python train.py --encoder_arch="swin" --model="contrastive image-text model" --dataset="photos of plants and fungi (iNaturalist)" --train_examples=45211 --image_size=64 --crop_scale_min=1 --horizontal_flip=true --translate=0.12 --rotation_deg=10 --cutout=0.25 --tokenizer="char" --vocab_size=37 --loss="softmax" --embed_dim=384 --encoder_norm="layernorm" --encoder_norm_position="pre" --encoder_activation="swiglu" --encoder_mlp_ratio=3 --encoder_head_dim=64 --encoder_fused_qkv=false --encoder_bias="all" --encoder_qk_norm=true --encoder_parallel_block=false --encoder_inner_norm=false --encoder_patch_size=[4, 4] --encoder_conv_stem=true --encoder_depths=[4, 8, 4] --encoder_widths=[48, 96, 192] --text_encoder_causal=true --text_encoder_width=256 --text_encoder_layers=7 --text_encoder_norm="layernorm" --text_encoder_norm_position="pre" --text_encoder_activation="swiglu" --text_encoder_mlp_ratio=2 --text_encoder_head_dim=64 --text_encoder_fused_qkv=false --text_encoder_bias="none" --text_encoder_qk_norm=true --text_encoder_layer_scale_init=0.01 --text_encoder_parallel_block=false --text_encoder_inner_norm=false --text_encoder_positions="rope" --init="xavier_uniform" --residual_init="none" --optimizer="soap" --beta2=0.999 --learning_rate=0.002 --beta1=0.9 --shampoo_beta=0.95 --eps=1e-08 --precondition_frequency=20 --max_precond_dim=1024 --one_sided=false --adamw_lr_other_params=0.00091 --gradient_centralization=true --max_steps=2100 --batch_size=128 --epochs=5.9 --lr_schedule="cosine" --final_lr_fraction=0.1 --warmup_steps=100 --weight_decay=0.1 --adamw_weight_decay_other_params=0.05
Rows from block 8 of the image encoder of a small contrastive image-text model, named by matrix and row number. Rows with one number belong to one neuron. Each number is 500 + 40 x the weight over its row's rms, rounded and kept within 0 to 999. All counts start at 0. Numbers have three digits each.
After each neuron's rows are labels from the 100 images, of 14976, where the neuron reaches its largest size: "top examples" is what is common among them. Only what is clearly more common there than usual is listed. The data: photos of plants and fungi (iNaturalist).
# gate: MLP gate (encoder.blocks.8.mlp.gate.weight, 288x96), inputs 0-95
# fc1: MLP up (encoder.blocks.8.mlp.fc1.weight, 288x96), inputs 0-95
# fc2: MLP down (encoder.blocks.8.mlp.fc2.weight, 96x288, transposed), outputs 0-95

gate.100:434462502506484413464482439511479511486432456572533556440538448526504581456483513435426501520492527540454481541478464573523481523462541526506454558497471459551533488480439540537545486505413458521533482509525502518551584489490524504495485529554576491522541459480512504529482430551456456472
fc1.100:513527505440498484540473484526419478505461530542550546493477514556452482470425469430442500547488503511409481506460457540465496509510477473520498463577521439465441460558482530444438408461513476483509539510541541559474499475487489492475490541466552534448438448501477518494487371491481492550
fc2.100:471539564466440470448465440583565406513527471533457503513497492480474457521532472450449442557504426463473540486526586483434441487530441459519453550543489537449478496479473498483480521557513494489529504509463419511531545468512483510467533549477460603476505456493475460521550447473510478474
top examples: order Fagales

gate.279:488478484484575515520446494501501482482504526480494549538551509505438509487524526515584490494527485578498577497499437483531555536467524536426480533568529541502439563528478516540545484517454504514516534570420504500443484457577444495512458415450485462415433486502506473598507490446482514524
fc1.279:534616576500492470493531480490431461489506492477427571437491486489548498507451462520518570463428441529520554579529513547509482476448552502461514486521518512454469528561535560514451452455505447550515599435441469510462509438482435504454549492516521508526491547511470534513502513502494511496
fc2.279:560468522537515413487481549493431470472534595486505499464520466506453462473493507430489529536459595490481560465515501453478515528530579492566518481427505484529504471508447471474584495526529500419487492460572564531493460596541530493508461486544427531465484486518542444487512462515528514472
top examples: order Caryophyllales; family: Cactaceae

gate.61:541548584479527438450437503501564556447530492466570529532473509434520512488520515534531497467495471454497517541450499494521518519538432553497506548516505512458534512513506414439497549531416583488511546496554570553442465428489526554507454466512452593506518517484507428493538540500487521493
fc1.61:451505505529502527489606444475510549541502520505524513424533471478489441515501438571559480403513501545482504470557456450529486520502510477485486486450509419563572527551486545563426506433548546480512459546472558486459428479525471510542486535536562498540510522518527566518558522470516504501
fc2.61:528521487542489512449488533440475494486479408499578553469466474443533566483546521449487444566456516496544430440561482556588486527525463514425560455505511435513489538551471549497435506578460507480483519548490515461470504514509437442537515493542564482424513514499466492518462527481489533481
top examples: kingdom Fungi; phylum Basidiomycota; class Agaricomycetes; order: Polyporales

gate.125:495490505512521419544528504486579442458536448485520498477514547480497447452542509503442495441454518522560509526493555555478499422496489518451520457486570537540470554543466502523447584511509462456475442497501514517542466511524592552471415429471479446474501531501503516498552602507455518455
fc1.125:532449457542510457537523531564459455471493508535485479454465575469459580529467445447459539454553521515440492468499463427471516454431512457467455546542497476449539446463498550472552551464578524450504481492543541465527502508505533577509452474577507452452507536440489532544495469502443478514
fc2.125:507517522533587430437449466503444533451554505473546582475414496461468487525438499511557523439466396494482516511517519480519498521469516436508491511569542448486457510519497463524511468473448483480529464520435543439512459498461435450469496469556553524500435425519491502469478480454552492450
top examples: order Ranunculales; family: Ranunculaceae

gate.137:477497464539500432494505533556427518545534531529520542546508517432481506526442484508523426484467574447471445457469448496478498508473522522447462436424455548478457466482463478513491547431512410588538506456529490471444503439504458558467456466484514508501432467495507502569487440532550460476
fc1.137:525490481478405515512483474479441457533482496457430551488466499607518481470477422556534568480541582503515508543459530413534512397506508485524501522489513485472524500467464501549502489529525519449470561536476508543548495538508462514561454501422501486471493550516466506508470502594478465585
fc2.137:466571504507530420485515581487457526486498466479518406441539461490519558502508562484515518540493530500515486508443504542579565494447502475459499523463443545538433460496537454501521501515496543476563463408548501492459475452501567522501448506530436489525460441495525412499443442462511559506
top examples: order Asterales; family: Asteraceae

gate.212:537486485531573463497502518540473497562515480506490516514497484535493510562447539448572482523554492477523513498532508553482494555492443580530420497461440517464487491519482481512623539524503509387501474511562496535521461477509513491472448554376478440524473475542462535475452516486538448451
fc1.212:530476433569404531446518528500499544446527432534527582518448537481525442442507489547447541483490506480491477466459477461494446517495522543455580520549559540482511471535446454561409437521541511573468544466529549458481523533490447494542475491509510517491496532516574545515484460543523473523
fc2.212:519445485447557536434475483509528541421467529452582510516558544438459491472545483477477571465506485466509506471547459485523457486488537428469492432512426509508483432489524476389447495446527534555497426527485534517513517519453459519478502522484460480504525525498544425486473499539418555453
top examples: family: Cactaceae; family: Asparagaceae; order: Asparagales; text has "yucca"

gate.167:578457493497454516511511554481531471497521420495520521492449533514477522435465445478513434538535450426456492567483483549514545511494466485517500453561449493486577499543449481542501573543441602555543515523459452512462541503459494450481531411519502498509537524496532538439498512437539439526
fc1.167:503482464503457487440433494437444516517462483533487472412441485548547568453559405469491464542489549503537498514509504436525497554511558557581465521534497443457465472529542437466406477550506484473502541535533485494486447479483559453515444509494530522496479466470555541559527488460446519484
fc2.167:468520550506472471515486551474530519520481484467458513521509489439562423508468420516431533452537471505540470441460529554542485520481465548548433493422472528453507520539471497460436481596455420520520506503541445513496562447469470521546440457442434494486513507486486567504429484440518490532
top examples: order Asparagales; family: Asparagaceae; text has "yucca"

gate.94:570456517544542463550489439485517529515508489487570504527504443495543511453495513429537431471563526521495489516515463465553558476462465545518429501535589489464546529496511451525525403557499487512510571526542508531470546574474527535527496534514445548484517530589429481477451447561483489521
fc1.94:511443513578482502532448482512529515483498472522536503513533500430425430512495471402476480556519505532504579548462586471441502428540473466498500426512465496541537466453587444433529486481483506472530438486455479487472537492432543473524444540455504538486450491474483511461438534534535532546
fc2.94:518500536547519477580539497551492488515439465499471464517472475455465524538540464497563512462487469465506441547479573423495477564521454451511485488452553561530566579495589499469467483541546483529553489450408510540551493545471502513456455470516478519505472539425476531515506419541484458553
top examples: phylum Basidiomycota; class Agaricomycetes; kingdom Fungi; order: Polyporales

gate.40:465564529554450514419512464512576482480417480480483553481509481521447483553474503468515471448492470446534525573495538515449487496486512514492495480549522535530453479441481478528527511461457527520478500542433452577479484504460582588569525535535593520516542508451459441481430487467546465530
fc1.40:510525534550486513496504462501518485500539461508508428453505516568468597515459507460510461510460551481512457550485455537512503480549405468524494476508468520562422417516587510558472472489557502449567508499425497460508527504535570540534554551454533502532506531456469495452436509461555450442
fc2.40:443501496536458474455467500457517499514591432416560534497468574582484502536421490475449514493513465447432509504446471553507439507511501472492500448432493481466444469464465515436557487492524551554536413437543478568478482472521444544563507534485526490475468533494496546507524470533486460492
top examples: text has "cactus"; order Caryophyllales; family: Cactaceae

gate.157:468448430553458500460508577460544483491523457566491485445543499472500487474441535463511499544439485541484439502484544540513435503415552558551539531554516491502506480514569480514512450545446504569478573495533465493482562503541453492472504417475499535443508435479502515506469543457579455549
fc1.157:500461487562492470499500518538449531439571482509533539501528502474475548541501458496475580524445421526532504538496538464501562466499494467428483558596447490534530557470420477526522558532480533446495471481490479543478446509563593488488475591533459502483561554528480485557451482525504490547
fc2.157:499511573497517575518539533558475527467509473437494455535505549473500553433481475472542488494544549445516555546486488538573567503529425480541512462451434499514491536477533538523538498459519451503434453456512551551435503524464550445527549582454514483511512499464539502481497425543467453418
top examples: class Liliopsida

gate.98:474487475506451475448532566498525450471569430549575463485473573541483500549529398495521472550475466482486488477425516520518487491432472466510528485541571532495503515517497501555437536495456447552451519439479501550455584485499504502529540467521478566534543463462446500422534473508447445526
fc1.98:578521501525468541586468528519524469477391504514459495545563507481459523546467522470535506549526569525500530572456530444477484491511466460452541481537526546568545463510490518471469393493541544510559509520504468539548449473451560511540506524489517449476567483524450549501440549552518455491
fc2.98:470486490517434483473512495529455497467565562540430534523498446538540477397536498448455431514455510513550509555473469426549504495499498525552484529500504486498451530456520540467477531469456501503433460529492582456525537511592468517478436552528499490476503575516561497503461566486582508433
top examples: order Lamiales

gate.4:587493556466437501479491455540438543487510544459472492535519462471452535454544574501524502463429548526466494558591495536518492539431517512437541532524516469443544489527536460537497527522523502494489460506451491522416558498564520479462467455428504551492488547491502536496576546492421516440
fc1.4:435527525564483540584445527458484469560450467520523469460486516530569486437495468523466527561496427473477546583465484578546509478505458447537571483495513490519517430601482533526487545477494523544534499534507510484517517426500431487481507474450543506561450476537544491538464462468515491428
fc2.4:521502526520466445489463449478499428513514507500478474531518449502482500501494561439512540451478503436439440461498546497459461523427499464459420535553563526463577523539470601486525466565527528450541499515521570434567531540445499492531481523515439518534537484460549486556474452482578512500
top examples: order Asterales; family: Asteraceae

gate.281:518493541478515460498531471481442412563477503550461563538464547556559508511516505466511510428547544461474456547502494511454447558528504445544438455568526434571530532531519574540495497478496430523520576497490520448434488524526456510492442472508488519524605527505471543547510494540495550495
fc1.281:486490505538453545527499473431451493469514510515504503487493513481505502499527447470498568545462444461511509525526522515544551520546450469434447447391545525512436483563444451465464461474514489434460466482494570477516573484557551547488528478556509562504469559519486476424561480454409546508
fc2.281:498508471533416477483460528494532436484444443516503537453563535449536531428493535469545465468431466546515411491439451465513544558476492524493574479527480461557443456459500489486441450465540474458494452542485467563535546466511467393457564519514541512513510511531447473539504521468490511491
top examples: order Asparagales; family: Asparagaceae; text has "yucca"

gate.51:449492583495536452552463483569494486531529481513470466440501480459478445452468481527520498488487494559520453484534495510439462534553467536441509460457436491555537559472434525473498488501498533482458546522535504424503465495456530463518453609555567517521519474448528479490420507565523408459
fc1.51:522526550505427507573479461491555515501460513508557528560490499438516491480432466490393474466522525520538592463429471541499509548464545500475447459475517511533539491548500468528465455524553539534566548497438477526538547429529445465529426452477486514501489471429509493520530440545440484518
fc2.51:528501482610510497489553555550474541474470506484508533572517445546554464547556449553525491507461462441460474516413573452458455519520468508477599572553554549436564493454534414511488466500491521518486531520560500541517503497502515478472529514478507497527457457525510563511481454529528463484
top examples: family: Cactaceae; family: Asparagaceae; text has "yucca"; text has "cylindropuntia"

gate.118:502525512446477542507507444425527490563528480443493501419530475497525471509479585447496535502462518490532543547478539551493473513564521513555498490491482522532527496461440445477492461474518511552538564398468443422500488429430509486598481558557563460444517474504463471501475508447452483489
fc1.118:571500535532489510547583487457451508535554492512512576504512499475536483471470520523543544471403435528500469554488569491505433481514555515491500539512545473548474456475496559502515454450571527558418528488520550477544467542465472536478499556499473481429515429472559415460513464476546478538
fc2.118:496477528480424503482477554526532558570489524425461456451499545526478480520508571518534483459427450490485528553473543438473533504455475500473463451515487534457539556516429512451481511541508436477470472535582474527475516507514520535579415442463447465501455478574551503511526450560490459548
top examples: order Asterales

gate.259:541435535592512414548510532564506455494451494535511487536561445560523506542455473457493436507513526499544540409543545458496520501555498500475440471551529479540538449503505463484514479536580466567470498499562526493510443471498486560490496543450486474477436551526582510457543489535547535486
fc1.259:485494544482488519429553506459433450529542520422570450427534434547536580504540463538535491454531507448497552504533552474471539531496517474470524507534540434501551485510494497528420554488467480439440485516519530488552524490516430451496544422504514553526452492483447484559550480539491547449
fc2.259:489449442466508427583567451464496522558507470545422445509549539484483476474543453484476554504474466433491515520491498466491527559540487487541527449502581498486440463472456482499547504548523516502505451554484499488443519425501579449509565518452518493548436573449498533528520484472466576530
top examples: order Pinales; class Pinopsida

gate.71:524469450471530484452467477449519571517551459476467454477522511535507469520527466501451468505564558516575521525470475538463445474441536515531414499476534527553439449529461446506536554520526470455495562478600493510555513512490469540583476567429493481442529434509539539461510434458479494506
fc1.71:545479559439548514493506546512523561481446539543493531492478557506523469578547504461501437542483538472488476550464467528450497552434450528466524546472476466467439521448529533468536444494495502573478563462446545420499458523470514480545490522485499465507571441564579561472550496456519487439
fc2.71:438495459495425494536525414527499432502443463511483476537472495563431439449520489544477467456477524551482513480494559567539537465515506507458435505569506491457536527469469383501486536504470471501526491510476495536538452565462507496510439525523476547506423469521474474567502556489509428418
top examples: kingdom Fungi

gate.227:599518589543479460531466495449575456467524499489465372542534538512476556454508470456495446456498507492526476536526545509468528481513544514504562544518500517530489534546432569494480466539523426546486539557498479493533542556529525459452507482545497549526470457464483424529519524549495562500
fc1.227:454399442439467570464511515491438525533412413486523490481524536545558487394450554515527535488462503483513538589492477517474471536496550512502489484470533507461496442476456451473525474473530437539579487514551548450540456505514534431473524509528497512525471510577498505474454527502540512478
fc2.227:482560480419435482550552523540520558456538484526543461543550558495513554555430525506511487494526512450474443439550474493492451471558490460456475553578486501556510549539555487482547553510466526538548540490501500515499475450534494536486521537492570545477559558529492434498460445451540473574
top examples: phylum Basidiomycota; class Agaricomycetes; order Polyporales

gate.73:473510457522475506520502511453458495501529508484528533506524525524539519490534461510471463524439513451511513534484531595540510517575480546540529568523595514519496527469518441472525505429469467544429549532504454466385424463531508430434466556479479479532523510545516541476572413545517461471
fc1.73:510495489508534476528441485499497495522553488514547457561532510557438555487550488561547549495454467540573524542471482410581541424559551449541516408475515497468494526450462486484451471527493444502573528557499509518498468489510478472518427525531571533476518502511567533556553443470510534527
fc2.73:428504548466424476492446526471548473564547505553509476493452489504572524521505481433475450489498544506572493454461501506504607488435455487562486531485546519537523529463412432506486546442536445503557516452488439563497486501502496496492460488484407507508490541429520551531457495506449513532
top examples: order Asterales; family: Asteraceae

gate.66:513464533519522468517479534524472413418530499587551521512516492474484544516569494539522429489483454490510451435542532499474502445481448502504478441454437482488420488511447503436528442521510538561500528523423459482558495482458564500443453500526550494552492422500560537542503549551438502508
fc1.66:535497514535476422493442439498467487479550483494471495566494475534474480555473509445521490578476474475405560557484490452463512493493406503502460503509474471491519556522530584521478447546508474564423562564487568494545492468554483488546442510499543502540491483450468503487506439529458538590
fc2.66:557452553504538541467496451511507531546475551491458486545504464442514545473507472499446560526509492436550467453522513503547534444526529580478544452446500552455483489477497439483569507449584512500516459466489467425495546504516519515512544544538426426420455493523512442534450553579479494513
top examples: order Caryophyllales; family: Cactaceae; family: Asparagaceae

gate.102:513456550545466491525552503480488489496501469430456454499489471489512564462451476487510450548562551495504531513494462563437479521531471421477441497466551579557525438521578470534485478505574503571496427514456540481559513545533539547496479493515475458438504488501593531503544489563450477562
fc1.102:453518468508533476504455525483560547531488501484494569557459464435533529531503473539492526514528513445480475560535405552529476461514444496532493519551486486543409586512545474504470525456490513438493546535505562432479499448523522454547435574458517431512511569506472487537569508424538504488
fc2.102:555445518451498542555524492490487504502546477563461525501554473540496477454552533514442492459538488511543479455532482477494497520489555484466517435439527494515534518537463461498556562475563580564513493512568468545525557536480483505447587545447517451484471516446446441488592568548436536498
top examples: text has "common"

gate.107:450457512460485547503500459436423498455465472503544495510407483487435514463449489484519495480550428459506537492510536511492450508441576552439442485440535576439511528493499506412522466512471559548511498512551522474531489518515452472571491490434528514572482497568466557459512452458511493555
fc1.107:547535491492446474498482489540535447453515451493495472492537491604568455465492511550520528543535473532436480491440479559471494519451463443489497541433572468523535548577545465478551451571493487430550492478490488456486459477576522481516482509538593444538471475538470515415506519494554494501
fc2.107:484497544465462461550516512530518440528477507452436523454517515521471425431541477559538537524459551433471471501444487485524496482546491521569475526546512509448492526515504556511471525548552512540446573434504484468466477545487514478466515477516386510429472531474533545545540599567536542465
top examples: order Asterales; family: Asteraceae

gate.55:507471462432524508456478573598467465584489452468462515613515471468508490516485485491505541567449453497493477547502546541496513419555573524464503495508488460435523503465489510528543484569505516497497505476475532578442520421489498508531471484477513474471567558523587476490487516533480470425
fc1.55:477481496563506503471550497474492511551484535462591478444519487479434496547466527467556513577468531491543497553556517547417431497520484544510534491474468477536478499427515531546430431545542501595527444545527501480501564514577515516489525540510544481513549511500440435537489418471474461491
fc2.55:460458442537519484521544558453465548385431461573491525501437499456469486465530525539494500559487557458461491481488475500507526517503414461518567488584493530497500469519523547519515512447504514449524412525475476496525523464454480474486483549471567547440449526462562515454534506414526534530
top examples: order Lamiales; family: Lamiaceae

gate.168:464475493530559508540478459534480512545438571540430453493493478493546471468444418437464435493579565479476507476453541452498516563468571439522408479519447535515440494517492546492561509492549536467510545441468439462521451534485533505518450499561460531510544483475512471578510495506490480482
fc1.168:491455497534488519481520461568565508566469439449554575502478461510467490561463525484518526534437537550524430437561459467504555457533484514485511471478460473449576492477526496511446548486527497485456514541506499447437503508443557530416466471487543443533459466546413507502590505485536514524
fc2.168:483545468545538518438434385497394479547549531500495469558494440486518522507521482516506448540514502474553466477506478462466533544519556466534518518500523499543543535562496539492515508516540498410527563537507490491467573549516473500491501522445485432546564495480442443492502550419436527550
top examples: text has "common"

gate.135:437486480503535485529506479446563553561516478518459442500453504516483521434481544517454528459440431532473526468551514503546500492433497523436539505517536469550549502469481566464459488577544527502524509514438508550466501475447484389493473531565500585461497435547550503523500569448538502545
fc1.135:533540462437415585504505463574589509483485525493553533492473512528547520472529502535540480467487530432442499518499531414476473471468483496492506450492532481436526537488578517557552503473563584509537568437470492520454437456468457503483551493477496545497443497453467545552545491507486541547
fc2.135:506508506510556422515557524528472508481532551594551530531438521460478405526551405458462475504502555481561519481446483532502478511519491552560433455578549488480532474573447541473469492518459422472506447527533524482531498472481461539509538486490508480535451546456463498570544474538510486466
top examples: class Liliopsida

gate.108:520554456465474513482513587483526466496427476514513519530466513591479475529471454461500432492522438450521434413463479527473498484578479448492526477442465522559567529486560520469522449500522439463490530474490395566446498469522481440497456525487440468474558433529463535491486462511493480505
fc1.108:440525504440540545517493501501511504537447456542484521492475464486525538505509505566527568435462540409467495444478467450518522440475469530523488573499478530479482445452473502533442475501507479452489465457570499544475567536496469490590546435513471494474540497491485453579531407403494544529
fc2.108:477424452516455475496439500460473440520512520476472460522522521456541555427464462511454480568470549521481479551537467449489503566416428494536553487477554448533445430533518456506503532539489554507572474488435513463508444497447509455435516507419566530526498532465466471503420518496485504497
top examples: order Pinales; class Pinopsida

gate.23:471499599494432493522491511567479485443531488527465527531472503488547530472552447444474437430441487445458519556536442510527500513485478588519487559459532438454443515456539494525466489496599532557510525489498499508487562538473430457522460448465552497486479558523477534478545522550455456466
fc1.23:414512486495541486468462462510527475537448547521528521474466581516469530454515504517493505448443509435477486566471466547504558534517474544523434480495542456447435581515548488485444509467539493534502477538506479444553428532431544455497549525484518444486507583400532551426489486504513523477
fc2.23:519476555499538494530468495565531468530591543488552472473521535460475521465523487486517441533493532544457472481506469523493447468388452415447452460554469540530546455537478471450475536568557466434490483423488477464504529480535545544515534532487562515460462437494425459488469497515503546557
top examples: order Asparagales; family: Asparagaceae; family: Cactaceae

gate.214:472505488549438516444493498472472489546523477456446476497470486519462453525474533526544481561553512466489468473473473510507454493609552566526456420484542538459510471466473501461533445502527594540441447533587527459481527449463530552578550501520539493568525565468515503474475455544515484554
fc1.214:478479498529533443402537544591563478505506459540497534477472448536529557512482498476557486533505500516489436539481494514520437542556553577540412434403458484537490489538558489518507451523497495469475468551481535550548520511526474476440468480478571481466577557479474463506504512514452517547
fc2.214:527539496459439461554490490418409505564455538542473581477528547462482428549527540467478498559496484469464518558569541493546493565499477552501468465459571461457512477496475505513500504432500498448523526512602442453491512446576508553477429485524476525528456513520523517466504528551503493482
top examples: order Pinales; class Pinopsida

gate.57:459535499506597459484468471560566499516514450469479480463529542431573479463570472503506468475532502514506508504477455512488529511530538498512499471511560546522566463511595533493457551543502534469426510466420522472430485535516503421545509549581510438409541505515476476527512490442543455494
fc1.57:534501437464510507557482536538524450520498548559477524502570467512460401452434503562525561475491556489440527519550553473465483465564527521498501467545448509513429475497499510537569459458501422469543496573538458556531502415427472469514518506472536489525523439461546482491488461499439517475
fc2.57:455578517549468534493511518479456449549507465487490562449490442583417508452458463508473521547490517457568451443487435537539482535468517466536526448511526409562532456454464546483484516545466470500461562511511514488502548559505517440486464476488465420499451489464406485520515512493492545550
top examples: class Liliopsida

gate.262:437576416459516462487452454530520496485469506485571558431492505475466504414490498466444513432426454451434428539498450560465530519481556495560549490480505492473537521460487503471560450530454478468479569521497458517429516501511497470506524535553536519488485539546511446461546464476459436503
fc1.262:507573452527534435503473528460548512548463502470565450531533509540500513478445547522489514426460439513505585491516564481442504420492458463456529554472514495543535535529489567471519570528570485506452518455511517457464510522485441472524445433523518454472584461542517452521535504471423536499
fc2.262:524483441492461509466522446445510481507551490500516486503541513506514502471580547481532459460511536480563538515572429568500535524565551468461489459603503543510518543470541442485585489500495518548484493532579481480544450556487479420514509435501513462495477507453482507528451517587508513397
top examples: kingdom Fungi