{"model": "contrastive image-text model", "dataset": "photos of plants and fungi (iNaturalist)", "embed_dim": 384, "encoder_mlp_ratio": 3, "encoder_fused_qkv": false, "encoder_depths": [4, 8, 4], "text_encoder_norm": "layernorm", "text_encoder_parallel_block": false, "init": "xavier_uniform", "shampoo_beta": 0.95, "final_lr_fraction": 0.1}
Rows from block 13 of the image encoder, named by matrix and row number. Rows with one number belong to one neuron. Each number is 200 + 40 x the weight over its row's rms, rounded and kept within 0 to 999. All counts start at 0. After the name is the row's rms in percent of the matrix's.
# gate: MLP gate (encoder.blocks.13.mlp.gate.weight, 576x192), inputs 96-191
# fc1: MLP up (encoder.blocks.13.mlp.fc1.weight, 576x192), inputs 96-191
# fc2: MLP down (encoder.blocks.13.mlp.fc2.weight, 192x576, transposed), outputs 96-191
gate.249,110,183,195,257,191,224,220,255,195,225,145,220,183,305,210,162,219,177,240,249,133,153,197,257,226,169,222,199,241,197,260,178,226,208,139,224,114,222,204,164,208,212,210,280,229,229,220,177,209,212,292,242,189,165,175,191,163,108,186,155,233,285,278,219,235,147,255,235,149,182,238,249,195,100,228,171,230,134,208,192,134,172,240,230,239,289,124,158,167,196,198,262,218,129,178,223,212
gate.250,104,246,239,197,242,186,172,208,194,151,234,181,211,144,162,148,169,228,151,254,122,217,190,196,165,175,172,153,258,211,157,225,156,169,228,197,221,171,206,236,157,230,216,156,147,177,253,237,175,194,228,250,201,108,149,167,168,245,213,208,201,163,153,173,221,163,191,168,188,270,296,260,158,190,237,222,229,201,207,169,250,157,175,194,224,199,230,229,178,204,196,212,172,270,251,149,289
gate.251,101,185,255,182,127,199,167,175,170,238,195,230,145,137,190,187,238,173,199,186,260,225,211,192,184,230,184,232,209,136,255,193,209,269,234,186,252,221,165,237,185,166,233,147,196,160,235,281,257,190,230,255,228,257,169,188,187,227,188,268,147,240,212,162,183,184,176,193,161,235,205,235,153,129,224,125,237,230,217,252,185,190,240,232,181,228,228,242,173,243,202,241,149,215,227,232,231
gate.252,116,191,184,138,209,255,244,236,242,117,212,181,226,230,250,255,279,256,129,208,243,156,182,151,229,167,145,140,194,257,146,213,244,204,236,169,228,234,279,220,214,194,138,190,155,193,180,190,239,239,238,246,179,197,252,173,154,152,219,249,172,233,213,271,123,140,203,195,248,246,163,220,216,242,143,190,261,219,222,195,170,174,181,211,248,179,192,168,242,144,173,221,148,197,265,239,219
gate.253,107,239,232,180,206,197,261,266,257,144,213,156,224,226,244,179,235,178,181,166,200,217,212,126,252,106,217,224,154,162,227,153,283,175,174,175,199,211,184,200,187,247,173,187,131,201,171,267,218,158,213,217,165,130,214,141,199,163,147,238,172,188,209,215,221,216,208,182,214,223,167,234,176,256,175,198,172,207,177,179,256,222,170,176,107,240,277,185,201,110,222,136,235,257,186,168,271
fc1.249,112,145,245,180,221,219,172,219,189,208,283,175,238,169,157,244,226,120,154,281,248,190,195,249,178,173,234,233,205,185,165,262,141,192,120,199,270,158,247,244,198,225,152,244,291,258,108,186,202,202,178,247,98,255,190,257,201,192,192,153,230,245,265,172,243,154,217,239,168,222,211,165,213,104,202,204,240,202,269,171,192,199,210,181,185,156,165,102,235,200,150,147,210,186,174,129,174
fc1.250,104,228,226,216,192,205,216,114,245,273,241,206,132,176,228,263,148,127,243,197,224,250,210,168,125,186,217,264,277,233,219,166,237,185,109,243,169,193,215,135,138,227,131,144,250,162,206,200,239,249,212,154,100,173,141,210,209,199,224,172,181,251,272,238,248,170,196,215,237,198,215,172,186,221,220,158,156,244,180,205,156,194,216,158,263,152,188,184,196,194,193,240,155,215,192,176,200
fc1.251,093,251,219,169,227,159,241,225,208,174,201,154,239,251,249,199,149,137,272,149,167,213,208,216,188,100,202,237,183,174,235,252,177,135,137,231,154,280,162,188,170,171,166,211,260,176,216,177,205,273,180,283,188,180,210,247,175,211,146,221,216,213,191,211,317,228,192,138,270,185,128,204,217,198,148,239,251,256,232,161,272,232,185,176,164,150,215,225,217,159,200,128,98,153,285,199,172
fc1.252,116,143,230,182,166,210,213,174,240,237,212,149,224,231,206,230,158,207,300,251,174,192,175,159,186,264,209,219,221,223,207,146,145,166,162,174,163,216,144,137,256,197,186,227,163,159,199,196,229,155,198,214,230,284,177,192,259,256,211,227,166,197,230,242,139,217,204,198,133,193,212,235,215,144,175,153,187,129,257,167,190,180,261,220,225,226,187,184,105,234,193,153,158,154,153,162,185
fc1.253,106,123,162,174,263,218,209,199,108,242,181,239,143,178,203,153,183,171,161,268,177,149,225,179,222,195,234,247,139,228,222,133,191,202,120,186,197,175,178,147,243,206,236,219,200,243,155,262,259,242,290,169,249,158,183,148,251,241,180,140,245,152,142,254,187,238,140,241,129,172,183,207,202,145,153,245,224,228,192,202,150,185,241,280,185,281,168,258,199,237,225,125,139,162,263,190,236
fc2.249,103,281,198,201,225,177,181,179,214,287,217,223,227,151,171,180,227,235,185,187,185,186,196,249,199,180,234,152,166,215,93,209,256,135,259,221,88,128,249,168,258,210,229,159,151,256,268,181,191,223,219,270,269,170,169,222,271,267,227,195,242,202,204,259,237,197,190,149,132,161,244,260,186,236,188,233,186,187,248,288,235,177,216,168,166,186,187,189,197,189,296,173,194,190,158,188,238
fc2.250,106,270,189,184,214,142,149,248,210,106,188,232,151,198,174,190,163,166,227,255,151,198,169,180,222,140,213,181,260,175,198,168,163,209,190,222,160,161,193,224,219,164,263,203,237,207,230,269,194,153,234,203,235,166,227,173,149,175,154,142,214,232,221,159,211,189,202,271,281,197,142,221,238,189,152,160,239,184,177,219,135,202,228,257,240,146,204,204,261,213,274,157,176,274,231,218,271
fc2.251,089,192,243,285,151,204,158,188,130,256,184,216,172,155,222,175,246,234,188,169,291,226,208,222,250,271,128,233,161,196,162,221,166,296,175,152,276,193,237,153,128,217,208,187,248,181,201,187,205,157,172,144,201,167,259,178,186,207,188,157,217,245,239,195,190,162,198,212,208,146,183,253,182,160,235,136,261,157,245,222,217,144,198,216,159,271,192,213,205,261,187,216,244,233,244,167,160
fc2.252,117,159,212,121,267,105,229,247,192,162,250,278,217,213,185,230,215,200,168,142,212,221,205,175,148,151,146,193,151,204,173,130,212,166,173,182,266,221,175,253,184,169,168,138,288,165,211,204,190,196,247,238,191,227,200,256,224,127,235,276,211,111,242,189,146,196,214,194,127,224,289,115,255,194,217,188,259,212,218,191,261,266,175,197,206,192,223,192,205,232,244,228,156,211,176,184,241
fc2.253,098,208,181,237,181,151,196,223,173,153,168,159,104,209,189,197,189,199,173,247,117,242,250,164,201,162,256,272,215,206,152,164,172,284,237,169,255,211,201,234,262,147,191,170,220,185,150,184,300,175,266,208,263,168,164,143,203,227,227,159,178,105,212,157,142,198,155,242,196,234,278,180,212,206,227,225,155,125,204,187,178,159,247,169,161,174,148,214,195,180,201,280,193,310,176,151,176